config = dict(
    method='simclr',
    projector_hidden_layers=1,
    beta2=0.999,
    eps=1e-08,
    precondition_frequency=25,
    gradient_centralization=True,
)
Rows from block 26, named by matrix and row number. Rows with one number belong to one channel. Each number is 50 + 15 x the weight over its row's rms, rounded and kept within 0 to 99. All counts start at 0. After the name is the row's rms in percent of the matrix's.
# conv1: bottleneck pointwise conv (model.blocks.29.conv1.weight, 128x336x1x1), inputs 0-111
# conv2: growth 3x3 conv (model.blocks.29.conv2.weight, 32x128x3x3, transposed), outputs 0-15, a 3x3 kernel for each
conv1.47 094:77 56 35 47 72 52 42 38 31 40 50 52 64 61 53 51 51 40 36 68 68 71 34 59 33 63 45 42 24 65 82 26 57 34 48 43 61 65 35 36 65 48 56 37 27 37 83 34 49 22 57 59 62 36 61 51 71 38 53 28 40 32 46 29 60 56 44 44 51 43 49 28 37 35 75 61 85 23 60 50 42 52 83 37 22 60 19 56 46 56 54 44 78 68 43 42 74 28 55 89 20 53 49 20 66 63 55 76 47 60 62 46
conv2.47 099:21 53 49 60 71 83 24 21 59 57 78 55 88 51 79 55 53 77 33 38 58 44 71 55 57 41 54 23 32 48 55 25 49 50 63 66 54 55 41 34 49 42 68 55 47 62 28 33 42 67 46 45 53 33 30 19 30 47 07 21 25 31 34 59 45 75 59 47 60 58 50 50 51 64 50 44 38 39 51 59 32 54 63 63 65 54 57 49 56 33 35 12 10 50 49 36 49 71 79 39 58 44 27 51 50 42 55 45 70 54 51 59 58 58 69 56 59 47 33 15 43 53 18 52 44 54 29 52 48 44 70 64 35 45 58 60 27 49 54 47 74 53 60 69
conv1.48 101:21 39 52 53 31 51 52 44 76 52 46 31 53 34 41 58 45 60 35 48 55 38 59 76 87 48 33 70 76 60 72 45 42 62 71 48 30 71 69 59 68 41 39 47 58 21 65 50 42 60 46 57 63 62 62 22 36 53 49 26 50 53 84 63 73 25 50 55 42 67 37 64 59 33 52 53 45 57 62 53 28 42 56 71 74 33 46 38 46 54 58 50 58 49 33 76 28 36 47 36 71 23 05 69 45 41 69 56 65 40 33 27
conv2.48 108:50 59 36 53 44 22 44 37 49 33 41 46 60 60 53 70 60 40 52 63 47 52 76 79 56 63 44 36 61 43 58 53 37 68 67 56 53 41 33 47 44 42 43 47 45 52 50 70 42 76 77 36 42 49 64 35 47 44 38 50 57 45 62 38 49 49 30 46 23 23 32 35 38 47 46 87 79 38 27 74 47 37 39 37 63 68 58 47 68 77 41 41 58 48 59 25 39 67 50 32 48 54 43 57 61 63 75 53 37 40 54 36 36 58 49 46 44 45 58 59 64 88 79 65 77 37 49 25 54 46 61 42 63 48 51 35 46 46 30 57 42 28 57 51
conv1.49 098:53 45 52 53 41 56 41 57 52 49 43 40 54 58 31 59 56 62 40 27 60 43 53 46 50 49 51 87 65 60 62 51 61 58 41 55 61 57 18 73 49 16 32 48 55 41 39 29 45 45 47 29 62 89 59 24 79 42 41 35 58 62 53 41 90 44 54 46 69 51 51 59 32 53 32 44 63 53 17 58 78 24 59 63 20 33 62 20 50 35 58 56 59 40 28 55 71 36 86 64 37 44 57 51 40 27 48 45 44 53 36 14
conv2.49 111:40 53 64 66 87 65 43 61 38 59 46 49 76 47 64 35 53 51 41 41 70 37 28 39 38 33 48 49 55 37 60 67 49 50 72 61 49 38 49 26 36 36 47 57 57 38 37 56 40 41 33 42 57 27 45 29 53 35 33 34 25 30 55 38 68 38 73 94 89 61 70 42 51 23 48 43 18 46 49 36 47 46 47 38 34 72 63 33 43 62 42 56 46 36 45 33 44 46 52 39 66 44 66 65 65 49 67 59 54 17 44 49 30 42 40 29 45 32 48 24 46 70 59 38 69 57 49 50 24 47 39 47 30 39 41 30 61 40 39 41 56 56 33 43
conv1.50 108:13 60 69 79 51 58 39 65 50 20 42 78 56 48 39 72 39 71 42 57 71 66 63 56 52 57 55 59 49 48 48 38 53 65 58 14 35 55 86 42 72 56 47 43 38 40 48 57 62 37 58 63 42 60 32 57 23 52 40 48 44 47 70 33 44 46 71 70 58 37 40 63 41 54 39 72 55 57 34 56 53 45 45 60 41 51 31 29 32 50 69 56 50 44 53 26 20 41 52 42 60 30 54 72 45 45 42 57 61 72 53 51
conv2.50 109:50 50 57 41 55 42 10 27 53 51 57 35 54 71 53 54 79 78 39 36 49 30 47 51 53 58 29 71 53 32 44 77 75 33 59 33 50 40 38 43 50 48 47 63 48 32 64 52 29 61 34 43 30 49 37 33 38 46 44 44 46 45 47 32 46 50 42 39 38 50 34 53 43 62 57 62 80 48 49 67 56 49 48 69 53 47 42 51 51 41 40 50 26 67 40 61 60 55 56 55 41 33 48 31 37 65 60 58 59 48 43 48 50 42 42 60 46 63 63 69 67 73 51 67 83 53 59 44 62 31 63 43 44 38 56 47 37 74 45 59 76 63 64 65
conv1.51 097:65 26 68 56 32 75 41 51 30 39 42 37 59 42 54 38 49 41 48 41 20 61 65 56 56 73 51 79 37 47 69 44 76 46 59 12 40 42 30 59 49 58 47 19 44 24 67 72 68 39 59 62 44 68 65 56 31 57 31 38 70 51 43 49 49 44 71 70 48 39 32 31 50 54 71 46 67 52 48 75 61 79 34 46 52 38 52 44 42 44 32 41 35 62 21 39 42 58 48 56 91 31 52 38 62 64 67 71 18 52 63 22
conv2.51 093:26 56 34 41 64 63 57 69 67 57 69 62 45 65 52 56 80 61 51 75 57 65 79 69 78 80 69 37 40 41 62 57 35 46 79 53 26 42 52 24 42 46 51 40 43 50 55 65 48 58 60 66 38 40 39 30 36 74 53 68 31 54 60 69 69 66 57 59 57 67 57 82 45 44 67 51 61 52 47 38 36 53 59 56 71 28 63 40 53 42 39 60 50 68 83 73 42 41 40 41 43 59 40 61 59 62 66 50 39 58 44 31 70 45 07 44 46 67 39 42 63 42 46 75 99 51 78 70 60 52 93 96 50 48 73 43 46 57 59 62 68 59 64 87
conv1.52 103:49 36 58 41 70 61 38 58 61 58 58 46 20 50 78 50 23 58 54 52 99 51 25 56 43 68 81 38 49 64 52 45 77 36 44 35 40 42 66 37 72 69 25 67 58 47 53 67 46 50 60 46 48 37 55 63 43 47 46 64 36 54 43 57 26 44 47 42 48 38 76 51 47 52 64 55 36 58 68 56 39 67 76 55 26 67 55 66 35 44 26 54 75 70 58 39 50 38 50 79 77 60 63 55 65 52 37 66 39 58 34 46
conv2.52 099:36 36 36 29 45 45 27 54 59 52 55 52 69 54 38 53 92 87 30 20 38 40 55 65 35 38 31 55 75 54 43 41 44 42 45 46 43 59 50 86 99 77 72 99 63 65 52 56 44 59 66 35 55 73 46 52 32 46 72 61 48 45 73 53 49 54 44 54 26 63 58 52 65 62 56 51 78 57 39 56 51 35 57 52 55 64 68 48 52 54 42 12 32 30 51 52 61 93 65 35 37 40 39 56 23 66 41 50 59 40 45 57 37 53 46 49 52 37 31 46 38 62 26 48 49 55 53 33 37 29 20 48 34 24 39 34 46 55 70 51 51 41 56 55
conv1.53 113:72 57 45 56 42 46 79 46 38 47 52 26 48 63 38 10 49 62 54 67 83 64 40 60 31 63 52 47 41 57 48 43 72 63 39 51 54 39 29 37 45 56 40 54 14 67 30 34 51 48 68 44 72 64 26 45 58 55 49 31 40 36 35 53 30 26 41 28 48 67 39 58 60 36 59 06 65 38 29 26 37 61 62 46 44 45 67 63 51 17 41 45 57 51 53 29 69 61 73 44 38 67 57 33 63 58 73 47 34 64 55 49
conv2.53 101:54 66 41 64 51 73 60 42 55 70 70 41 67 59 44 79 76 75 45 41 52 61 52 37 28 66 43 56 48 45 36 37 40 47 10 35 51 45 28 74 60 35 36 61 74 39 48 25 55 76 49 26 58 39 35 30 52 50 37 64 35 39 31 67 58 66 51 50 51 55 59 62 48 54 39 46 33 53 57 51 61 59 79 79 58 49 54 56 65 51 45 47 46 40 73 17 62 57 35 71 41 54 57 62 46 57 50 49 44 56 72 30 51 60 52 44 34 61 74 77 61 61 43 50 63 50 53 58 66 56 25 39 32 66 60 28 49 40 44 39 29 52 55 36
conv1.54 105:74 76 39 64 77 35 55 61 21 37 38 60 37 46 37 31 46 36 58 55 33 53 56 64 43 46 62 50 33 35 32 66 47 44 59 50 51 43 24 33 48 53 48 67 51 30 60 45 38 42 37 32 64 27 58 81 51 55 59 22 46 39 47 44 48 43 36 67 38 31 33 55 37 63 34 58 27 57 48 27 40 41 45 38 53 82 78 39 41 34 61 59 80 40 48 74 42 50 39 33 45 62 64 37 45 56 30 42 90 59 66 40
conv2.54 111:48 84 38 47 45 40 42 40 34 59 32 51 50 24 28 35 38 72 30 31 17 41 42 42 46 60 50 70 99 66 38 76 73 30 56 47 76 63 46 43 43 58 28 34 36 62 89 41 63 89 85 33 34 39 47 50 74 60 43 61 55 46 33 45 35 53 51 34 54 45 47 69 51 57 51 67 59 62 52 49 58 35 82 50 42 52 60 63 33 60 36 83 65 43 45 44 56 32 40 53 45 47 54 49 50 67 43 36 57 47 48 38 50 59 56 38 63 41 62 37 68 65 56 45 27 44 42 32 58 51 62 39 66 47 75 57 83 83 59 41 51 37 53 43
conv1.55 101:55 45 56 35 47 59 48 99 41 62 54 20 56 56 38 25 57 75 30 87 41 59 50 70 70 21 43 43 56 65 51 43 30 49 84 17 69 42 87 42 60 59 56 53 69 50 30 62 41 70 55 68 34 79 46 59 10 46 65 41 53 50 46 31 38 25 75 58 63 49 68 14 52 69 58 38 80 54 50 72 42 45 59 78 52 29 42 65 60 65 34 79 55 52 38 58 48 56 64 16 38 45 54 55 49 30 75 74 48 75 48 65
conv2.55 116:45 15 54 41 49 47 37 37 38 45 62 38 60 84 61 45 54 31 50 47 56 19 40 35 46 43 44 28 48 19 71 77 66 38 61 38 47 42 39 50 63 55 52 50 51 55 36 41 33 44 52 53 22 71 64 41 34 51 30 39 39 45 45 50 53 34 46 36 45 51 42 57 49 77 33 63 99 82 48 84 37 53 53 50 42 51 63 36 57 33 51 47 43 34 83 36 19 58 46 48 51 58 48 51 32 41 24 32 38 48 42 44 73 55 48 53 44 73 75 53 76 79 64 54 59 58 48 51 27 37 39 24 32 28 66 58 42 53 69 65 70 45 52 73
conv1.56 098:23 62 41 37 34 68 43 29 41 39 69 49 28 80 64 60 58 45 43 47 36 60 40 46 33 64 59 58 34 61 42 40 57 50 46 67 60 66 73 63 65 32 57 55 69 69 57 44 54 25 36 62 29 35 60 58 47 43 49 29 58 67 85 12 38 36 34 69 31 63 27 51 53 31 66 59 43 46 37 73 76 57 56 60 45 81 88 57 31 22 44 50 55 72 54 30 54 47 63 72 56 32 49 53 39 23 54 54 70 44 54 41
conv2.56 095:47 48 41 71 39 33 32 23 78 38 37 43 61 56 53 34 53 45 53 21 31 62 74 64 58 73 45 47 49 55 55 49 45 33 46 37 45 63 47 40 56 42 63 57 36 81 44 80 62 44 51 47 56 64 58 81 55 52 56 83 66 63 50 55 53 42 50 38 34 55 44 60 40 77 65 37 62 58 42 71 42 71 68 44 43 61 58 42 64 54 46 68 54 36 56 11 35 35 48 51 45 27 41 55 53 43 36 36 19 66 46 26 57 56 30 43 47 53 42 63 35 49 45 40 39 46 92 45 78 77 70 45 84 30 97 56 35 47 45 24 22 43 28 35
conv1.57 108:48 12 68 56 61 26 55 41 27 81 65 23 28 67 55 36 40 37 27 42 35 20 30 53 33 47 56 61 72 33 56 44 74 41 48 29 40 55 68 48 61 58 48 41 65 67 46 57 66 53 42 15 54 82 56 63 61 38 07 50 41 38 65 57 52 56 45 50 51 71 32 48 45 24 63 43 33 23 47 40 41 30 94 49 32 73 51 48 41 26 62 55 71 57 47 60 38 69 55 51 32 41 31 42 58 40 54 40 51 54 47 39
conv2.57 094:41 41 72 43 25 74 55 41 38 26 48 54 47 54 62 73 38 25 33 29 35 25 30 33 20 44 47 57 54 54 54 56 50 68 60 58 71 52 62 76 76 72 47 58 52 45 64 42 21 41 57 46 36 43 10 64 41 34 64 77 47 66 42 44 47 53 36 42 29 39 46 55 57 66 47 64 57 71 53 41 75 38 51 40 57 66 53 77 52 52 56 70 58 55 55 68 12 51 43 19 65 32 44 48 30 44 44 42 43 66 58 34 33 48 42 36 34 33 33 24 34 45 33 36 57 45 41 53 26 24 52 44 52 87 37 30 57 20 37 39 45 27 27 49
conv1.58 100:20 55 23 53 44 56 08 71 45 39 80 65 27 51 34 46 46 40 35 62 37 37 63 84 35 48 41 73 59 43 32 41 26 61 70 32 14 43 65 67 53 57 47 61 39 36 56 55 42 68 54 56 42 39 37 54 60 54 38 36 45 49 55 84 40 37 38 53 62 69 67 65 70 63 34 68 31 59 37 57 38 31 47 52 46 47 39 25 65 51 37 51 46 45 37 48 77 40 52 49 62 64 61 36 50 61 78 59 50 72 57 59
conv2.58 109:41 66 48 68 69 55 67 34 69 73 41 66 48 29 63 44 55 57 37 32 56 62 28 40 53 58 49 61 64 54 82 79 70 30 54 29 57 38 54 62 51 39 73 46 43 59 69 32 69 40 45 51 42 29 41 27 25 65 16 21 28 48 76 41 58 46 51 68 51 55 36 38 47 50 56 44 44 45 52 41 33 37 39 13 50 78 64 29 60 73 30 42 38 56 68 36 32 61 49 43 75 43 53 66 51 46 64 64 63 56 57 76 68 70 73 60 59 46 56 37 38 81 61 50 61 64 46 55 53 67 45 67 42 30 44 32 69 40 62 43 29 37 44 35
conv1.59 098:81 43 42 37 44 61 65 54 64 66 53 52 65 40 77 44 39 37 66 40 52 54 28 62 67 33 43 65 66 63 72 50 60 41 33 55 64 33 56 66 62 54 62 65 31 53 21 57 55 49 41 26 63 63 64 71 44 32 50 69 54 69 53 49 29 53 69 57 42 48 49 30 34 43 37 61 58 77 48 64 31 45 25 41 86 62 66 54 29 47 58 56 34 38 50 47 63 18 76 60 40 78 46 74 42 46 61 31 66 51 44 50
conv2.59 092:37 65 72 67 61 51 64 54 42 35 45 43 38 17 40 51 31 41 56 65 53 78 69 44 17 35 41 68 47 53 49 49 72 71 24 51 52 67 35 68 40 46 44 35 55 57 44 35 37 55 48 46 51 64 70 50 41 54 55 63 63 61 75 57 59 64 42 51 67 49 59 56 42 12 28 36 24 32 51 57 56 49 48 63 76 31 09 51 44 38 58 49 37 59 63 46 49 56 65 51 73 45 26 63 47 41 26 48 59 74 66 60 90 99 65 70 61 34 45 28 24 19 14 24 47 65 65 72 66 83 53 47 45 52 50 40 55 24 26 52 37 39 53 49
conv1.60 095:33 58 55 33 40 61 75 43 35 59 45 52 49 58 53 51 36 29 66 66 22 51 63 53 68 31 51 59 33 38 35 60 56 65 43 56 37 58 32 35 49 38 60 40 52 25 76 59 70 29 54 43 47 26 26 62 53 50 18 60 35 49 42 90 54 55 43 61 37 58 42 55 56 66 60 61 57 49 51 44 76 60 38 56 83 54 48 49 30 53 61 41 54 34 47 68 36 47 36 37 31 40 68 58 51 63 30 45 24 53 42 66
conv2.60 093:41 35 32 34 15 41 41 36 20 62 37 62 51 34 50 66 57 66 49 44 30 56 54 62 67 53 61 40 65 63 21 25 70 49 50 58 42 38 67 32 24 55 51 51 47 51 58 37 91 55 61 72 73 59 56 26 72 53 06 59 47 51 50 48 56 52 12 24 36 44 26 40 47 54 45 63 70 51 49 40 60 54 55 34 46 84 64 38 39 63 40 75 35 49 41 27 30 62 44 47 42 48 50 24 62 76 16 53 24 62 58 66 78 75 47 55 48 59 47 70 53 48 61 43 37 54 38 36 30 34 46 55 34 29 54 58 48 53 50 41 33 59 32 45
conv1.61 105:39 29 56 31 67 46 52 44 23 77 75 14 82 36 59 44 46 40 63 39 60 60 44 67 57 36 41 34 48 40 29 53 57 42 28 43 30 48 42 73 71 26 55 49 79 70 67 32 57 61 23 52 61 79 52 51 39 59 36 69 74 49 50 28 69 47 64 45 64 43 45 54 53 42 72 61 33 23 57 54 51 28 85 59 45 77 40 34 29 55 45 33 63 38 67 61 42 54 32 78 44 71 35 39 91 49 44 07 60 65 52 44
conv2.61 100:56 26 68 43 22 49 47 48 30 22 32 31 23 47 42 55 46 25 25 42 52 49 73 50 30 43 31 43 57 36 42 21 29 70 34 54 72 91 69 59 77 82 34 37 37 62 44 50 64 65 60 44 56 53 39 48 52 50 59 69 51 45 51 66 52 35 39 30 41 38 50 68 71 74 34 74 49 57 68 56 65 42 47 69 57 62 19 58 57 42 49 36 64 44 24 42 48 37 57 53 64 39 59 54 50 50 41 63 21 46 30 49 53 45 45 47 32 38 37 50 34 63 52 54 53 49 34 62 12 31 50 38 24 66 30 29 39 36 15 31 46 63 33 56
conv1.62 096:68 50 47 60 63 59 46 48 54 58 69 60 53 54 36 40 30 43 77 55 43 52 51 46 68 80 45 17 72 56 45 67 46 39 48 41 39 49 39 43 51 34 54 59 33 69 61 46 53 59 29 44 74 48 47 44 44 56 26 66 61 49 17 42 52 87 29 33 28 48 30 38 50 58 32 50 59 35 36 31 59 36 79 35 76 58 66 60 51 45 45 24 41 62 42 43 59 46 33 62 44 64 71 54 37 39 38 69 40 57 51 66
conv2.62 101:49 53 57 60 96 50 50 25 61 40 40 54 39 53 70 43 49 42 56 48 24 24 61 70 34 48 57 39 46 37 58 73 41 45 52 51 61 53 49 27 37 51 33 51 67 42 50 46 74 55 51 54 49 39 40 44 49 74 49 60 35 61 40 43 44 41 40 25 28 58 30 50 41 40 37 49 26 33 53 18 30 35 39 23 50 57 45 43 51 57 56 58 86 48 51 58 44 56 67 27 47 40 35 40 29 48 28 53 77 56 20 62 67 50 42 63 54 39 50 47 40 55 42 41 68 62 23 74 25 50 73 81 28 71 11 42 44 51 52 63 33 51 47 42
conv1.63 098:49 66 50 63 54 37 49 64 45 68 33 42 51 36 77 50 73 57 63 16 17 60 48 72 38 27 43 64 47 50 37 64 68 61 50 21 47 42 62 32 61 53 54 53 81 22 26 46 59 50 65 43 48 53 43 49 43 62 38 45 28 50 49 28 51 40 45 66 40 32 57 42 70 41 66 74 61 51 54 26 41 69 26 81 45 43 54 31 49 46 60 50 53 49 67 49 48 58 30 37 19 80 36 27 32 40 64 56 40 77 35 60
conv2.63 105:46 52 63 62 45 61 53 42 51 57 65 51 48 69 55 58 48 53 46 20 30 46 58 59 71 34 56 44 74 47 51 58 48 35 48 53 29 56 57 40 22 60 30 71 22 33 60 51 41 60 31 42 59 32 41 51 75 61 75 65 29 41 26 37 29 43 51 49 52 65 49 62 51 99 89 60 67 62 56 38 50 45 73 37 62 72 48 54 62 54 61 99 70 18 27 37 55 34 40 41 64 37 59 64 55 36 26 23 53 68 38 55 51 52 50 68 42 57 46 41 56 73 37 35 21 52 29 26 59 23 60 24 40 34 55 38 18 53 40 63 64 70 53 67
conv1.64 108:62 53 80 60 64 31 46 48 60 59 41 57 44 39 36 42 54 39 83 47 56 41 69 55 57 51 28 62 67 45 63 57 59 61 63 62 63 66 64 56 39 60 54 32 39 51 34 45 68 43 49 36 65 58 59 42 33 32 37 43 51 59 57 51 41 46 51 55 65 49 24 37 49 53 62 64 48 48 32 68 34 41 61 67 37 42 64 33 50 32 35 70 58 33 52 30 68 34 54 58 11 53 88 59 16 51 74 42 62 19 43 51
conv2.64 108:34 36 41 49 59 56 46 46 43 58 59 51 79 94 48 50 40 45 57 90 36 47 79 56 41 77 41 29 30 49 43 43 56 55 33 54 49 44 25 48 62 48 58 60 37 37 41 43 48 41 35 49 34 36 45 45 23 58 46 34 19 36 50 45 56 52 43 44 64 67 57 30 47 28 60 34 35 26 59 56 69 68 60 41 64 94 60 55 90 86 51 34 34 55 63 53 54 46 92 34 42 15 53 50 38 67 52 42 46 41 31 46 66 59 54 53 47 38 45 63 35 30 46 62 54 59 29 40 51 38 63 62 45 33 45 69 66 37 50 35 21 52 31 35
conv1.65 106:57 64 49 81 43 54 79 46 43 65 32 54 67 57 42 69 56 60 67 15 41 64 48 49 36 53 46 25 67 67 50 62 31 52 55 69 39 61 51 52 42 69 34 25 48 67 45 73 32 62 62 55 43 52 47 48 42 39 31 89 45 44 57 78 32 40 48 43 54 50 68 62 30 52 48 37 27 70 42 34 85 46 20 59 37 57 64 37 63 47 85 35 53 50 62 54 49 38 32 06 51 47 64 49 55 65 62 43 58 54 39 53
conv2.65 104:44 67 46 49 58 51 47 33 29 60 41 61 29 46 48 31 27 23 45 72 53 69 66 58 41 36 50 25 26 38 59 66 51 45 64 40 38 42 61 43 14 27 37 34 32 60 47 36 86 81 67 78 99 66 59 44 45 52 41 40 25 61 33 41 52 53 63 74 62 49 68 38 40 44 44 51 61 41 59 63 51 61 61 60 40 56 39 46 48 33 52 41 23 35 28 29 59 52 65 39 53 50 40 33 33 49 48 38 42 50 48 61 51 36 39 40 52 53 31 29 35 44 51 26 00 23 53 38 58 50 49 58 41 35 53 51 42 41 46 87 57 45 69 51
conv1.66 092:49 44 55 38 28 47 67 37 55 61 80 20 38 61 49 70 41 34 64 64 57 62 55 47 58 84 53 60 63 39 47 62 45 46 57 47 73 69 57 46 45 28 50 41 47 49 49 46 48 66 37 43 53 12 24 54 51 78 30 44 42 76 22 60 38 56 43 85 48 72 65 42 23 63 56 36 55 53 54 81 50 63 43 62 55 65 63 26 58 53 36 28 46 47 43 99 74 63 42 33 20 44 74 44 20 23 38 59 33 59 59 58
conv2.66 096:40 33 33 25 21 07 34 41 30 46 35 43 50 53 43 51 60 54 53 73 47 60 74 84 57 50 13 53 48 40 48 41 27 39 49 28 40 42 52 52 82 50 57 63 48 46 47 62 36 62 40 25 49 56 49 37 62 70 29 23 50 43 39 37 34 58 57 34 41 66 63 44 48 40 67 53 68 41 45 72 30 22 49 45 53 79 61 83 41 56 32 67 49 43 39 50 45 33 27 26 25 40 25 17 34 15 43 26 55 47 48 47 88 63 43 57 40 62 63 46 58 59 77 49 55 56 48 62 59 56 63 64 58 34 53 73 38 39 54 38 54 58 55 45
conv1.67 108:58 51 49 54 62 70 58 62 34 36 62 48 37 70 77 40 22 48 57 32 36 56 47 62 53 63 51 32 42 49 48 54 38 42 60 33 30 24 58 60 19 90 49 59 51 55 42 48 12 32 56 27 55 29 70 44 36 53 42 40 46 13 47 49 44 38 56 45 66 39 51 89 59 89 37 43 24 49 27 36 32 30 47 38 61 48 63 54 36 64 62 67 55 52 50 29 76 59 52 42 63 40 40 41 76 50 50 59 62 68 45 39
conv2.67 107:43 45 34 79 61 56 42 61 72 39 48 54 50 51 52 32 32 50 64 42 65 29 30 39 63 37 54 40 34 26 78 89 82 40 53 43 43 62 44 93 74 71 36 80 48 48 56 52 31 64 22 49 65 45 72 43 49 59 87 61 71 65 49 51 46 29 53 69 71 40 63 41 60 65 58 56 75 49 48 70 72 54 33 23 51 77 54 39 48 50 55 27 40 45 82 50 54 52 67 53 64 31 70 74 61 52 67 67 55 56 54 56 57 43 62 63 30 20 33 43 58 48 57 29 48 57 73 43 53 70 83 65 58 43 51 50 30 53 41 48 58 59 36 33
conv1.68 103:28 78 59 35 68 63 18 39 55 38 57 23 60 33 30 38 51 46 18 66 42 55 49 52 54 65 82 51 37 50 57 59 39 45 44 54 61 77 48 53 51 33 74 60 47 25 48 52 58 59 70 37 41 30 33 37 27 67 30 45 77 48 60 67 30 63 27 56 38 67 52 51 47 60 66 37 54 57 53 56 54 24 62 35 75 52 59 76 64 46 68 44 48 44 57 48 42 44 58 53 21 43 43 43 32 64 38 64 30 73 58 67
conv2.68 098:55 70 44 45 46 34 42 45 41 74 60 61 44 45 56 39 49 32 40 48 44 51 54 34 71 47 34 39 37 53 35 25 28 67 54 64 42 51 35 60 55 52 34 75 55 49 57 29 56 56 44 48 49 50 52 55 57 52 58 74 95 49 32 52 70 60 32 53 35 24 28 47 50 39 49 35 17 13 41 36 49 50 35 34 22 39 24 53 49 45 47 50 66 53 56 46 27 40 62 52 48 40 73 40 45 52 54 42 47 59 61 41 38 34 59 31 32 36 40 38 36 28 40 58 36 48 31 50 39 41 60 44 41 43 16 53 40 58 36 42 37 34 53 26
conv1.69 104:40 57 84 45 45 33 33 55 41 70 78 70 53 56 42 64 85 47 32 36 30 43 50 44 53 58 47 50 25 25 45 41 36 40 59 49 44 52 49 48 43 64 42 36 71 57 56 52 52 66 41 54 62 45 45 50 39 76 33 64 61 72 29 49 62 20 44 53 63 42 55 71 42 40 36 45 29 63 49 68 60 63 39 34 45 41 71 41 51 29 41 45 65 58 84 25 51 62 45 48 41 53 58 25 64 50 33 36 59 48 76 39
conv2.69 110:52 71 77 42 53 45 68 36 55 49 31 30 16 40 36 38 44 41 47 41 76 66 54 32 58 50 52 44 48 40 55 63 45 61 41 54 39 64 53 61 66 56 62 69 22 67 54 45 42 31 37 63 62 56 35 69 79 93 69 51 43 62 62 75 53 75 33 24 43 49 34 48 70 47 81 33 35 50 47 37 72 60 58 46 36 36 47 41 53 48 46 54 59 60 32 41 57 63 73 59 79 53 61 72 63 69 63 54 51 33 35 41 55 46 26 31 36 43 53 60 60 24 41 63 58 67 58 35 59 45 41 30 64 13 36 66 71 76 32 52 41 69 69 60
conv1.70 102:59 70 51 66 34 37 32 44 60 40 58 68 65 42 34 60 64 37 46 61 32 34 67 60 60 49 48 50 59 49 64 61 45 28 60 26 47 48 58 45 52 41 52 58 18 22 54 43 27 47 34 45 54 65 35 47 88 29 59 52 24 68 78 45 47 75 33 63 58 76 40 63 54 63 58 44 51 70 53 52 49 43 50 52 71 35 42 33 14 49 18 53 40 39 51 84 30 31 56 70 39 52 82 50 50 55 21 50 46 40 57 19
conv2.70 099:50 61 67 55 31 32 38 40 31 43 36 50 34 54 52 73 55 64 25 74 46 67 56 61 63 54 43 58 67 51 64 99 56 30 43 50 55 57 51 41 51 43 48 44 28 34 44 57 41 55 46 38 53 56 31 26 31 38 25 27 35 40 33 62 29 49 28 27 33 56 35 36 56 62 56 48 58 50 57 44 51 37 62 66 41 49 49 59 43 64 65 68 54 57 55 32 34 35 36 63 79 70 48 39 62 49 51 51 39 66 62 67 82 66 74 66 40 54 47 52 63 63 57 45 50 52 40 56 47 44 54 63 47 69 48 73 79 31 50 36 49 52 45 73
conv1.71 098:36 49 28 51 62 38 40 51 34 31 30 43 60 57 47 26 47 28 45 66 35 79 38 60 47 48 62 39 62 67 50 17 44 49 62 42 58 32 83 47 52 54 39 81 69 10 68 46 35 36 47 71 54 64 47 64 43 43 48 34 67 78 48 20 47 52 56 35 30 56 53 75 47 56 51 48 44 62 46 49 54 50 37 51 36 51 69 58 55 38 52 58 49 50 33 64 57 49 44 57 74 32 61 69 34 35 60 55 62 65 42 35
conv2.71 101:20 65 67 62 77 59 19 49 37 31 41 20 44 74 32 56 76 96 56 63 57 73 56 58 37 35 39 67 99 68 76 85 71 42 69 28 32 39 40 49 47 55 60 84 50 54 43 40 31 31 43 47 36 41 45 62 55 50 55 41 27 38 14 70 43 60 47 45 47 56 48 41 58 53 45 47 75 62 56 83 45 65 73 65 58 43 38 71 22 36 57 56 45 45 60 59 86 65 45 44 39 42 45 49 42 39 44 48 33 38 57 66 47 30 49 55 58 71 63 56 50 47 55 46 72 59 86 69 44 74 27 53 43 42 57 68 34 69 55 63 61 54 44 37
conv1.72 110:99 36 65 71 54 57 37 62 38 09 63 46 62 55 48 57 59 45 47 66 70 10 45 42 34 41 55 50 72 42 65 29 25 23 45 32 49 48 65 65 54 63 57 50 53 50 36 52 41 34 61 59 65 27 47 61 25 57 50 62 53 35 56 37 30 57 69 36 58 50 81 67 55 55 29 50 25 85 66 71 60 46 41 43 30 59 71 45 50 54 40 53 48 34 58 96 32 72 49 73 47 58 57 77 56 36 53 51 54 47 58 44
conv2.72 103:13 55 33 46 48 41 72 55 46 36 33 41 44 19 42 36 28 25 45 37 34 36 50 56 40 32 46 43 36 52 44 47 62 43 46 30 36 45 17 58 93 64 27 68 36 60 56 42 34 62 51 27 41 47 68 58 25 37 26 49 36 42 84 52 49 60 59 39 50 85 61 54 56 49 51 55 37 33 56 17 39 29 46 56 38 29 23 44 52 48 68 44 39 18 35 57 30 46 46 51 43 46 44 62 36 71 77 38 56 52 34 59 73 48 34 55 42 55 72 55 53 39 55 72 35 59 63 32 75 37 10 40 76 39 60 59 66 61 69 33 53 47 29 42
conv1.73 091:54 49 73 61 18 65 58 22 34 49 52 52 41 43 77 59 48 56 80 46 40 55 37 50 29 55 44 41 54 53 73 46 35 51 75 36 41 79 39 69 73 51 69 38 30 61 46 52 47 72 56 48 54 28 44 67 45 29 32 65 66 51 34 50 33 42 51 41 53 36 57 74 48 65 57 59 73 49 71 78 35 43 45 33 35 63 59 66 32 34 63 40 55 52 31 77 62 55 76 58 78 28 60 60 60 52 47 69 34 91 44 23
conv2.73 091:62 60 69 30 29 39 51 39 65 47 43 39 51 28 37 30 56 37 45 37 38 40 61 23 45 48 58 33 60 74 62 84 31 48 66 40 33 38 33 49 43 55 23 64 54 42 49 51 52 81 57 39 61 22 62 64 46 49 70 70 57 71 56 56 73 60 82 92 67 33 48 34 61 34 35 41 49 30 22 41 44 49 55 64 49 56 54 32 35 41 37 43 30 44 57 65 38 60 28 73 59 46 94 70 59 62 55 56 64 40 57 63 59 64 53 50 25 54 46 65 52 57 56 49 59 29 47 41 57 56 95 59 69 54 62 47 47 56 56 69 52 66 66 55